Rows from block 3 of a small image classifier, named by matrix and row number. Rows with one number within an expert belong to one neuron, the router's apart. Each number is 500 + 50 x the weight over its row's rms, rounded and kept within 0 to 999. All counts start at 0. Numbers have three digits each. After the name is the row's rms in percent of the matrix's.
After each expert's rows are labels from the 100 images, of 14976, where the router gives the expert most weight on average: "strongest on" is what is common among them. Only what is clearly more common there than usual is listed. The data: microscope photos of single blood and bone marrow cells. In brackets: how many of the 100.
# router: router (model.blocks.3.mlp.router.weight, 32x160), inputs 0-159
# up: expert up (model.blocks.3.mlp.up, 32x80x160), inputs 0-159
# down: expert down (model.blocks.3.mlp.down, 32x160x80, transposed), outputs 0-159

# expert 15
router.15 104:591491549466481437599586599454548512539580460450511535456562402486499478558462407499415510582521414510588511557469506529546507502519523475567493526474418532495541548440582524515595496522548432470493480488496534599502441564526494542424543573550497461501553521548498556404586481533526481484554500540422556557479463498531442457597524541584462470439504505481405566566566524447482573514539577475563471493545501516521469489445604556459555448479597461454518593497520412531516504539474458
up.1 117:443511474538499530403401385520434476506457523548494475523442541516468481473495528472595481401515643480367461454533492486430471536495491509421522506469548500520432483544415487529394504480481535513495460483487436394473506547485530475539454412465506501488433483503469473593387503442476471501443509509485479484551519491454558486434481482364511526562498525490577464371456458434538366521459458524407508496477455482489461501565443464444450590526435513469503404473460610495502497483491479
down.1 089:495476418439465474438444445530557451456451547465457419521443513442449501438502589489502442436468546433400452502485467507442587483452453464553486464469485448470492445558478474420523401474460540450478552478492460410476456483447498432487488483469457502503464437455457451496436465439464465438447458527418453453457481453472472470428459455394468468438437450450620450372602432584471433464432437463443478480471437467435492420491500567571449526448456467476417446456478498468477439460438505
up.2 080:469488502540563511529455479547376533498452402604559533619547565577548518439478580483449509575541652521490536434480538468460419500561501451456507501555514508560523483535479557491454480501492456510463532511536516446511550482464620512455444530416518546488443497542576510441516506475511556587533505353531451519545474585509536412459480465444480564571498482489513507489500555540509412496500444557383516482518430552402520489530442452584456461487496550448496505534565570526443526491442422
down.2 193:511466434435443453436470478510535452422467496462440438490462498455427445455510510439466455458432541451463457428432441456454563425427464458536441447455437443464531452439454472440458463449434519429441530449468424485437464472441445447453442462453451468425444426454448460508460473434451452430445453453467465467455467435452424439471464460484426472433440454441448470504500436586471477453437504431473463452459413440453446538456451514507449555425478457507493434437427437429423440433439485
up.3 075:502488488510543511409484476590547460429475445550528419467449489448440552446474477561475481430519516501456533522483481456402404542524519462359493468499482521532500469471451490480462518476550537494477497435509424484476496583548524474483446455475468495425470455427422566596479466410474496579531453578536487526587489426487500522539440580466505529514503505537567516464476481512533446546491446558354416474418462564508457429539453389459401494498451485517615450494469551437399518512480624
down.3 100:471533531528548546543546414611521526548543551532531528389526561539572576536587549530542547540527472523447536542559554561528558562535504562448551556546563545546548537545547548541518481534529424555530531560556544442555551489538526538559526535545526534545531545550542555582507555521533551539537540443508527476533566542544564548471535538342567536535533539533561553492523537510555490537520339540446553549544556540544551454548468476423535460524521551384562533550559535547555514552538532
up.4 100:408483345503524531464409412456432433453393535525451518508470616508498471399475514465534448513475526460436451392567516512452437467524503523479466443520512471539538469532457527494384423546444603475444431493423463413490516547457549427533481474416476498479412536489514455516463475443449481469489451516467470358489506514486530516425522464431544555562484482474496463473481496587510451447433533509422585469475453487499493461558418544488474577485408542475499458532462558509475487448418524
down.4 083:480525466481515541479481478440502505424558519542516472498502505544504555535465423528511528498470469509464550478467470540544554468486519559463472538558481508552575501489519561468463453468469509469459575496578453513467550383460512526559487523496547582434504438494497545565475575498537551442548468491549532544533560506516457500504529524536434556507470552459445551548768451694564394503490463459468524558540420492560504484521524450448515530463424551466381449480463535486435440528483422
strongest on: cell type: artefact (53)

# expert 29
router.29 097:591491549470471454586592589459530508550576471448510524469562391483483471564462425484416527584509403491588523559471497529549510512500520472583504523476428533497546536435586519524594493515558423492490468481472532594508459556510483534427544573561479460527568529531504544421577482542498473486556504522423548573480456500526444468599532569578470463436488491482430529573566513452486571514556600468582463479547510531518455490433605551442543456460596465451523589508502414512512511547488449
up.6 074:410558542500433463563561542542570528533494502482482448557499515483435552400399447473481536513606490587534552515524509505483550433508508503517480473483424517374550542490517447563527443547497459479503452592486554550506530299487454534495425530545523431454490548462550435545576499536488543528487490404461488501444539555544546501575470516537437460503495510472386534592578459548511583421514557494471475528486442540517487366504502480384467499431521483425450556456516487505468523473497502
down.6 136:525532547553541560541530483443517554555540589559527556581553548539559541539467515540589553543553488552480554547521542520545479534530528581505554535552555545546481569525522548550580520537553438545552538548551563506570554526552557532564550558568564462548555553537561562409527562537555554528545562416527542441559559551543546546504540542393548560538543559522481545422474543435539454555542566561485520562529539575552561564548509501424561387545527551498456546527549550550549555547540481
up.7 096:456488422554510524375397441598462542518476624534468498486476623557531533506518576521556485391538583495454496443555525438466435505522530536396506538518520496525564501532499515521383531430481565503523533512564453421517502470551500447541438439471527597540399528464531499596424521423453534513473521469482488546558511531522548479502468413415528564557434579527560502449389513428514426464468466488500505560439509483434583507549461537467482497562502528549525441497521583551541489499495525
down.7 075:427475531522533531594596625558532511496518522489503519472530485493527522525392344482479551515512447479623516528488469461500443483476533505513486525513513520474554528474535467528416407506499466516545551511501562587504503425521520496463534534516527444487517515518535514411531468512517504452515506396409497440521486511462474522548446526462501518527484540499465475421303502366516459538510408519414502530479493518478514610509353499535492550514604503513672536485488491489517501509449474
up.8 106:466598463574497592433456390508454555456440573540499562545452504564548541466432502474567612464526618511437544422579479526486515452535509548447486467572547497548496521525441493457411479504420588516582477561466497403538515489490583546564468495489507602498432490475520495576479562498520552567477513479599525566554506513555530563420491474431594564586525574517498543430514536479505448513470439522506577559470477511481546535537482461557526547495479560458494379550482581532527482487486557
down.8 167:489443444450436431476495475471525440464444478437450456508450525430444462447439506439436455451444473453529446446456438482455512460436462431539432435438439441441537461428440424432562476448466486450459514426465459471431433544460459454440464448450449469447458447453439461459496433454438430435461454425480444514431426446454435463460440442540450434450428436450436435482485458452441481450438509422488453431454453451446443537423499475482442500433543448464548449444436438440453467443476494
up.9 065:419497495474454501423416426538550512439439620510495537404525463519561551463621519459567434450429503524448569471482513475535487451428503536435491493508449534459634465473469477406402476549497529518531622458520567400437438498465479431473437433456546507493488484462512518513466441533544550458485507429520479469611456477450554556513410465430516469529468486478515429477421460443457464526454453526435497543502495491448458537566487460519449431503428495424574491396467563455445538480560528
down.9 079:434535540499510536550620648490600549471533557526526505555497388519556482495515318561486533546537487561565529504493508503532505528513513576440516525533495529527599552465506481524422493497569483532532534549569514623544525396519505511492483502513519540527531531513522547541557518553530559517529490590483569608512499508514516521577549535448511519521530544481372573437638536493505532527525412529472492589510520502521527472501535324540547521513468513446476521490516502531539487536551541
strongest on: cell type: blast (27)

# expert 8
router.8 095:583510561471476448579572593459564519529568489447516544465569406496499484555443445489431543574531397496598509568467502535567513510514538485572515513482388537492528539408577521504577497531541432482501492506462543597509448540494499533409551577542490455521569518545496548427581487543507487495574500518408538569492460482536437453599527562583469460438494499481428543543554538466499575515547599471550457476567504532516458473424591501477557470479599483461511610502510388511511508536491455
up.3 097:414484447512524548453449436545591473531458477473470482501440534536476451472429518508599485426482487477377473479479495476442476476461447531577438448469540512501437449492387428449453585455461463541492548423489438432509553441411534448570442448423520543483506464495427457480321469482535494532438471557341412409488531494423532532378514443442485474521439463542470520451498456504491448491493479476445580502524457528528488449489435543484463502568473496579516469485432487446484516477469478
down.3 142:541444453450460451453437441518501432444457443432460467496453463457443467459477562438428443455456516439499458443440447457445474446451453440436457441450459450444529453446458442469492494460470533449436501430447449466455438566457436460444445446458445553448453454440458443484447441463443443476448451481410446531440447458447447440468449429483443458466456449470470444442515460567435428444455498429418429445443466455461445499435522616429450497442518446497555455453452434458463442453470565
up.4 135:410516440529526531407383380510510498440434490534510467489431535450506505471532505518581497431470626530396507480529524478438469500465460513442496465512524422498549485569437481502360500493453615517491496527497450361506523402508531466560459472446493558478437509488484467599417543458483506498422442499584455455524553520454546529403488469373516504531500474529563498411461468534522405484456479504444528516455486489502549544545493439497444535504401518534489416475480579480430463459492554
down.4 079:336484475487465477478520345451538461513477608480458460530466523491478520472524440493534478446473572471377486501486448503459396494454459480413473483485540476465504478553409468486541456464469524502489464499492516379474478465484483474487473504490512561483473467467508476522487458486438459493476543453517454448487469492478514460372478464278510461467470483474686517445547487430494435476451528470485571468455491505497510511463557403569489461489592505566458445465498496470483474478520396
up.5 101:430478476559587507396451420459468506523474484522525448520457519508499547504533604554588467430499585530413476451579567436441572481585511520545452557534535481480468527519461523516393443468495571537477541517551472418497599459560548473565455429491493527493469491476531469578400474430568563499445421493461486496505574549459589576406412452413569503570527484561522477496475470505493409488430464540422531499448630507489575482556474476497488482546424548497553485492548537480547538553522542
down.5 097:418551537541523530571591540515465536548543525565533535515526507536556547547471509569568523525519526546526543557540542550539519556533539552471557545555575524548485548528557548540610529527533497544544475550544558553548538461539540556559524564560573533558553528538566550525535546548521519507550544401612551519549530540557546534523551536434540545533542557529705561459469549432545528535506567533587517559539564560540525503533481442643562437550456534508497540546519554553523502536551520
up.6 076:469503492505465545410463452561497486482497600541421527584482490475524486539454622550564553412487559527407454495507500527494558528481517604476489484599495472535506521616476528523454581454448545492520640503567594443524579502388476550500520490537555573466428515515511434533443529547511533474540576425552463542457500478469527587448543427425486530502472536512612515477458508612440436455494498532463521499483498491491492524510494502652532469481462504502472368421463489490561508470502454
down.6 079:507470488468475482496565586532515482468460365475482480533490485449498440509471680462458469503488471479558479476476462436516550432475478488483481469458445492480521461509470432450572540494519508487462440500464463581454492424473458450455507497460472627495500474493451493402535461486490459471490466373404472580476454474484441492553473490666454471466468479434462479482553505482476460452489514464489473467471444459486464665477503562375485363484431476419567477459446481462515444460468586
strongest on: cell type: lymphocyte (55); cell type: artefact (32)

# expert 5
router.5 100:582516554487475462579585598459532514538569454470516529448571397503484473554468402505425512572534412495593533556479519521545501500529537468560516524475411538508550546428585534521580495541545425475470480497494529595506444553544507548422550573539498452509560532555485551406584497551515491506567510535410553558488455492540446453590526554592472472442498492494410542561567527447515574544545573471565484472558504526534462486454612567451553446491598480449520584496519418515519511541490462
up.2 077:395474501530534522499435407558504523515509537550502517547473587541575539503545498524557484421519496529415518468529525474537416485579470586427521488476561502472558462533518456445382607522454517498576554550591525398480533432490456462520471509523587527511451522457499539523426536481518518470498515430518525467559565519425563553419562440422526564581513508479519538512393507621503451547550457497431541531422503524531548467491387523546507405544401559618486474547523528491449561502519540
down.2 067:692550508497524555498530505538399528536539564498499519591550540519508473501417642480444524541514552496592542495507531498521445483538556481575527511497500529523488523435540548502446519535476430530505457513561584542540492641514555525495537536526502384491512517541517543438540517528544526454535554488603527577530483514522473497541519556437485509513547550527507507510444541508537519538523530503521540547515532498512516660506446573608521277538446532485438498553489505538503528534506476
up.3 086:495494415504491549479451453510560469491490479571499488536476458442532550483346486540588405491505585576475493470465504497470441500483502527557503487479557521506497508446445502466452498503515442539536626519533430461556541469495472434562429490508487409474456522444490435357484524472489503576413502451496561423482541557465502547459510446431522526526441444542523495424388406471447469495445494522558520544470495461525551545507374532423411456516398511572408546449538520453476475477496644
down.3 120:469562556553561569536522525618500557532555451547521557482549571550561542560476501533562578534550505537534565539551569538554514539559528524525531537541544559553459551519534553573516468540547461569527390550555573536537550443550560534541556546551548469552540534559536543550553517546561546535560564488440560485523539554551535539551553554531542558564569576539516539622518527520564493552557518555449521565574551559551567493550517538465553390535504530567564554575541531554538537569541557
up.4 117:421538440550502532423428409505522521495500414561501482529415524512541525516440428562617465439513619570394490463542522495477451527504483542506467476487536453527523501539453513513388547496485473552551573538550482419520539406532549471578483452524518503490442513485518475496401551478535596523408531488549471434540584517469564559412511460404543516544517508529506519385407493511543417476475436533455555534473552509535577587518387440470476520540453567553402442529505561506518531481519505
down.4 144:547543549528550541567546491550450556544538414553553546520565468555557538548479514533517531571548513561550550545540539542556410538561580529526555561558523558572515552539564564547508484569535465540547496535542550501580546555579567559532567557563555520551569568560565558449570565562550530565571565508531554519560533546540544556548541535530540525524550537587521557565521569480549557563558538542460567549539533552551553582543494532468555452549475570551491551552562538546553575538564487
up.5 070:381591540473502523477463446644544414527496581527567566587471404462521521527440489519505516478421524559425477502465457564464495546588540599503585525596512543489481545540451499491471533496513413561520583485515592454499556441564529488531505537603509394505526533506596526533400493522530455537523517548460582450535568462505510552468512523472516478519487542508513474534428446552561506526490461440368483514563550483500570571516511550570463557455453505459567539427529561510477509551513425
down.5 078:612539538535565528588502594532428491552521546597511557567555508506535496504465612552484498572504498525605555523527525550560423518533540525424538550543537538542389495509511554504453470538555543543553437520551561589550532484558596550530545538560537523532536534531536530352574513514520501508542513428565563496520520558544489560524521553530557535503511526521566532508533538394534584576505492526507605536534469529503561499501519573542555432491589546622484559507540540550531576522530524
strongest on: cell type: artefact (45)

# expert 20
router.20 104:582502553458470466582588590433548510538569459444513531456570401492486485550461423509421511590513412501590506569457500538548510514510536481560498514481421533502541542434583547494602497519547432483478478482512521595516452559522487547420556576540495460508564507524490543411587481543514479499561517547410566557476467479544425455606524552584455466440475497483413561561568519454493574522533562467563481463556508505527485491437598561460547453483597475460520591508504407512518504552506456
up.5 120:494528446533499502389390394523509495501441501511441486460449506536538540484565557548568463408516590531377473457557532485421518503508451526474496501522538498485416483565433483500437541478445528505544544500503463382452569492468506483594503386465536492456435514485497464506387521485519530547422472508524457472544538528472554554403424468396552473529523472544611489397429503398506407493428471490496538503440508523484562565563451510471473503458390494548508429523524580477501523465497598
down.5 126:510544546547564552548500562519538536581561483558556557510568446551550546585513464538528565552557551571571555542548557502564482541545548554496561548548540571546524574579579536559513471551555505561578468556539537566549537445553553543532529571565533498549569540544567561531557550570555558537565571489590551504545511550538571556585555557595556545569533555549506557491496552412532567550554502543533504549547535560554543516545481422475543535546495546491491573538550545537559538548520506
up.6 112:445530430527516549407431411418397508444456446557478448440462639495502526452460554556564489466504617514414504453512566451450555509455479551454466495502545462487524457528458485510419568498473640488527455497567437400479586478457519449582419490498541524453437534485502456559417525464516534451430498453548433481509526501450536589450487469391538479559512502517578493426498453503509390449452477503534528567444471462501538590571437462502459548517488528536474411524501554520466462525512510
down.6 066:538462451483508517481526519504557470504456654500515501532510519506471535472498378476461451496496530506492491489479484448497395513469475491440509474452485498469595534586472468475622341477479482458498416492440455515497445463526426479475453513518496639492495472496509490623491481482497490479477416725601461533476472497428463457518464460563479439494477499517494468581520491505425476490488407465422575482478465476460496399477498401562461451465521452444403527491462479530499449488455496
up.7 080:474520482536506496353507443514409471438466417484490445607537496547466530576418601474452470453458491430477517471560550479439559508493562479498512555607563499530374452460463511528485551425453514512456525451429463445447545543471465545540440423401528470455475596524470428556433566496535487484503518511575468475554476486464516558450394507477561505523548506500604408556530526485449446499435453561518490460460484582546433495490509462377526497502460494461426445583527582489509484475554524
down.7 071:504516514499513516530591565484492500532500429520536518589521512523506569493458549527478488549504404502554525497520521566538554497556516505584504505514470510539427520481470529540497600532513696522506625497503514512525479443516517565514496527526515453485537555521520508464528511536528518559516511483606533406558524493524493475495509487537518499536527499471447499466572501668513510528503621487553660544519513552497473482510419645413495361539443514542576513510543482510496505536517663
up.8 099:471508522523527524515488482534401535506570469528635510540568553513525506575412471509542480518584514502509584448565462532512495544565569588387567547584532505542598555487566567441372578567493560523466428586501487477550511415528554581497512527503483506509482563566475480514507541518526470529514567469504568512573592564569541491500555529482532562498492517468451576483405500477500482529504470550469581477503491491539512497541462472424504574554386597597539550457507564555551472553580526
down.8 140:434466456449467447471459566523529456451458530439459437547446509449486425439534523468454444458461421480513438491443474441460515427477450453563442466452443432446582442451469443459543433442458560440445592451463412536440465512453436449441449463445437430450443446459429482538489446436467465437462481458508460547430452445479439448502470459526456441429458448440502458508491466523456488450480537467546475436471445427479444427447518522595416519447423439418414466454435441424467451461435493
strongest on: cell type: artefact (38)

# expert 10
router.10 107:582509558463459454589577591460553526530580468458512544455574404489478483569465411497427523577523414493582531562469497527544503516517534460564515511478438534503540542433572548503581497530550430487491480496492542590515461553525507549422552576547498459505563524546495537395587488563525471475569524538409552559495461488535422461595529559584470447437486506488414561566576512463487575523546572458571475484546504534518473493447595567463562454457595478454523593490509424522507504543525458
up.0 099:423447463502497526471444412454502508491453541505425455575435476492472530470498501515486538442438583485431450450519495416403485488480430501538445457491513465488438466545423464491422457448446504495481503486558437452475536414423437492580443432466462505419405439439512481578466458421465499477417472496541472406504584486477579573392475431418476491507467547470565499444517476525467434400406419506461530580429445445467569417521492394479471559498468449511532444459473497486420433480461522
down.0 072:392549493487485516451476438526550490470500563484474519534482584499533471491597425551536464481518465510349465487505558486480352489534516561605468527493489493547492506541460541536741523501435420512520581530527492446490525510510519450537484486512499513448459550483510472475414533467463492470460450514397523478496496476483482523508514506433563539512499513461441494453579489320539444509508575510409443500496435459538541590518485483422449402484469532393490462528522515512501452495475503
up.1 112:451491482462516546461456430481408418452437479475470418488398548471480471381507546474513462440448492465418444445493473479411537504483408529466451461492499479520492470527394476400478530511483580479457548497497414429494488474441525465557459452446464617394441461435481458517454432461434478449426481451513438441506560463463493553404437470430499478459453493482574447474539464507519444458411504544547589475452422435489455599501439584580462540485511508483473380477498519457439460491473510
down.1 149:536565556558540549537538475567473568573542483547549561473544479540538545546484631554557527563565482545476550557551545573539468573550557570477553552545556544563502555505541572556572529576547505545554543559564559519547554534557564540548551554565556468538564554559559551414527568555519554566544571474544571497562557543565552558521557556455557553546556543538563569505507551535549494538553540518482501563534568567566560515529473529497542437548461543528521527559551550555545566554542508
up.2 095:538571436545541575447476427428451527478426496526473509563489515471492447468443569498566578473521611532446557473475493460438407458540467594416540425514564475552547485520462488505491571515439517598499575539506481443532541542459571549548481481493542529440494504511538531465457564487524569492459504449527495519501535489472509487432492500447480534524530573497498454412527507560554455503490583545399494561459377593481542578553447422622564524464480545509637442540486555537462477419511391
down.2 076:412513546517520528546497459566596503475558459547515529576484537506551541571533522497494565515526587531527494518496507565528491538497489565490477494505471542503492545498483514538681610479591337543510651496513496556491509360546502522498520500511562524548528518508501548443519510521532557556539532557619533565495534546499522508503468507432520492538575503502641544519587528466524459533528487534579502542523615530543513477548479404396512446498411498507465503525480523506531545539572417
up.3 123:446477473533518556426402410581494483426450542545446445558436489531535533453569520621560490407491622552397510475508498513440431505478444507453482469499525497511456476549446484496387460445479557486499490553572498406500522472473500505558472430478501533457420466458488495599434500457494558553448504549572499440487534506470552491430461486399551522562516514567562503431419498447510404478435412508455568542442516468499553460535477443517416550531422556626472439529498566460454487491498531
down.3 073:427510486556485499507439564534395484476508468426488513467550547524523476446614383561561478494479407525473474518572514508504478481498525475475443534514486566524464540403487557534710430487541501560516535546525464536511536398513467524502405517524518451505451556487471483469551509444455507469516506521468508444500485487531435513646483502457492506485520556517469488471538502290549426492518598541578430517483517532505514425501419410560449545440553490473551517469525465552490445544511502
strongest on: cell type: lymphocyte (34)

# expert 22
router.22 108:581535567479454470583593585462529493559586463461511513456571402487474466580469415488426544581545415509582549560441509526555510508503527460563484514483434496461540532438591504515593495516561430460500478502491570590505445555526470530427536576545490463523554541543505517419582488564496496501564526542421547556476435495520454463589548564579471464445495491498422562559569503444467568538576584491557468478540490528522465487431593558465544454449594468456523598488495429482498510531508461
up.2 104:466492453535509556438415428482477499439439483535464460455402524514518498409477486440612492444503565497410468453540469494430569467477438520532434448533535474531569462499419463517417564467444549529504485513493504420529550477505523454549452460468470489410436527447512400511417474433502503517424423413502447430450508573420534540433455409408535522526521495548486458395475470556465436411452497474507545508426486505539498669521449510450464573518423539516473426518522536494438455449530534
down.2 143:473565574549544539559538517476469554566557489545556559581532427577553508539527477551531564568555534548515554564555543551546479541568551546483573533546561564542471564531535572556479561569559479550552488568539548536565531532532575555544570559565555454532556551570554563452548554562561545553569565425419564475533555532543524547529548563539537539567554558575512564522538544534539556555559520553464517548561560568542533524542462538510542496553524545529520568558564551561553570556526467
up.3 116:416543485547530558408429397592492491485424501572504452550432559547520523439527512564581478390482534511383522479524534511465473486493499566477506533495557509503526435518424485518423545469477514542479515527519484383501564509492512452599478414461494574455456518473527441534411493459524534510430480529523478456467577527508581538391449478408519526552544495514606466468431497482542440514463424522432510496441476491481610505589454431594452500512378557548501415524493594475464516502521540
down.3 062:493489491478471524574597540414524552521541495514493518490541555538491589517577341495432513536482406449606500533504473544472414618484531543444543504528464548487587527387515479519394512502579504507517421533525511544534518497537544447533455530490513286520482447428553508490484523471471492563499489497474472399488527516535473500529519542496502534552524496437463558508538492681540483510532471618484543559497517523496544600513553509482575529506516568484468475550533480537552505497556506
up.4 084:485436424506539508488480447515478520493450520511503481512467462461485507460494579522503464436398559451440415437513462472474503539420524490503515425453590458450512448598465446441495518413474585469429509456551448453511533595426449493546513412453484549470476449462414489508468482454473518415435454542617400445543464435465517597399483432445480512564518519443600451474556484619452454494451515437473556486472496509456518518577572472640459459498511489460508389503409526518479482468478494
down.4 082:542481475476450453540536657461370505501515509494461493575562529500459482459420567470483466530462430471582438470477478531473437500497525489493503520479431500487536547420459477477539391496485611440470614492492474644536497579508489478432449527536464533459504442471490466577474474469469458507507445441332474603485464496518419504564503508588492466484489528453591523586543484513451465462461494538559470532475453487469547511474476575549541547420425513445421470507490437535496454505496375
up.5 080:425501483552567476432433440483472549426495525539443526481479470522534529510557546558558512396567526501431489480565599462383534451546523492415546521561517507497520516520498546574420508461385530465526453452543493432479573467537456507556497423488551452506395554438507542609466518460496634452449476471465519489578558523508518497457491424430506470601489616478449519485550511576529438550456520542380495548422460520502580482542435469562500459531476536388464465552547519534542516522507532
down.5 082:486479457452482458431491487641595460469480439464445497536473531465484482499572487494515476419455426469465471472442472471426424450462454447577456490456463478447602467431489442466618519477477441469451509474492450501493507491487450474475458449467452413471463461450459476492393454492440470484467426463419447543441516483470491459449475418537485466473438480492389462585574464313458385469464509503453421439457477451448483429464543475472498477486548454406528456481491484490461457445471407
strongest on: smear: peripheral blood (37)

# expert 4
router.4 106:592502559465478452584580581447545514548573466466519541455570403492494486563464413501421525586519413509591508567468510521557505511529538492565502529476421526502541543421595528516596497525568423491509480486482547588513450555523498544419535580557497464514548517541506544406586477548517471483565509546418554560490459509535445455598527553577469464448496509487404562561567518451475571523553571491566474484548517503520470489455597564459553452473594474461518595502519408526511518553493457
up.2 091:516471432582521581423450440423455466448481507548481440495498472546463528537476677492506471426485480490459479487467448475481422528482503516459437527538636474473430503543434465496480529406516495527518540454588532455472558570533558492556459435476532628581496489492530505469440524458501512477454471483612492436524505506520516534449462507410512561542544531450659461319481463480424392494473472493502507458456499521518508500519539463511499482511473518488542405525528550551529432416480536
down.2 102:540450442469448465496431449530494481482448492459430427545443554465461446459443559458465444472415464433434441456463476439471404460454474488445468449466488490452582460495455473460427488452431373471479563451433459433434445566458449450483432477473469504452443457476473453394446478438431449465431450490476430538474463459442429452421465449429469451464467449498428468561449478522434462434445453473452446465462437466449432516449489488562426578452474443560445479462458474452434458471400461
up.3 103:467428466509554577409418433446444459478447475490458462504461594509535533431435562527587446423441513517430467498510475527491418514492466504497452522499620485451507518550362494508449513407409439578522516473541483427539577551497464523601497421426499481517469471463503466500419481472432510485443460488564453418431477525473531558431491419430525525569490500535604482442464469533494425454462501515507552510441547469482461511489454365455438470565490456522556433525506548436593487452487565
down.3 092:482564532546545551554543477537487536590551511545530506474555422576561518522509524545558547527517488541508525566553551537543534530562556566459548534542555554542535540497558560571442433547535482544543579542545530481557563551540553526561549570538540509524531556542577523421497587545517537551523528507510514567571556547548565552464565533458550547534557579547354548570574566636551507543517494546368552552521564513535550557542467522510520553557524537482457547538546552559549530568521425
up.4 114:480500476551516561383388405464449505512457549536469443490461569515529502495468519523626500416482613520400487463538511470512517483471509526492527520548561445476504497532466458510369520521489639548499513500533483408546544476504503492573451422477529534539447479463519485559387565449479596548464524495504421431488507537477557534450475422393542531563511498563486481395375483480565410505480463550480572505434555473509479505528469508472425565564402525544433466521518574478515532524535478
down.4 100:509548557566561569607539455468474563529541506561537552500530488522546570585424423552539534542531514534537555560547548552574470601537544527509527522546549535535515550547596556566596414546548438553580546557542560512537561583538564541541569532560570494572548551555521543423586532530545533559567557516465561508564541530544554563533536559498559549552556548538466556523461569490546531532564536554503541551546547558548528517548529496446552499535514555523477544558564532562535553562575508
up.5 089:519490476531427536496423418484416475501496482497448519503528605562495500500415562478668587513489651495428526479527434564490437509453471511503540482550475483486416528475491489520411568502422578528482547554417421439595484495532524481491480509514506622433442478474507372456427464532464461476499496523493527484432488477526500481462522495427517519523490537577524474365398474541473415437518525521520473486488511514512456546546439486494487501493425528656451536475451562558551476488504509
down.5 069:331574503482505490487459497557470549563487446543518478378546500524523493473403402487502471569471474497444486545487544480544592490545516500527555519555534541543476508488578555500538464552515431525515572557530535479536505391521553500543464555548543661457533532515561537482464562514474482560518530328508507448494504513526490483458527548463518540548549505471576528566365553409528524525514481500573434541531517486516470583487566441484481469528511509544628569493564518562484527519428566
strongest on: cell type: artefact (54)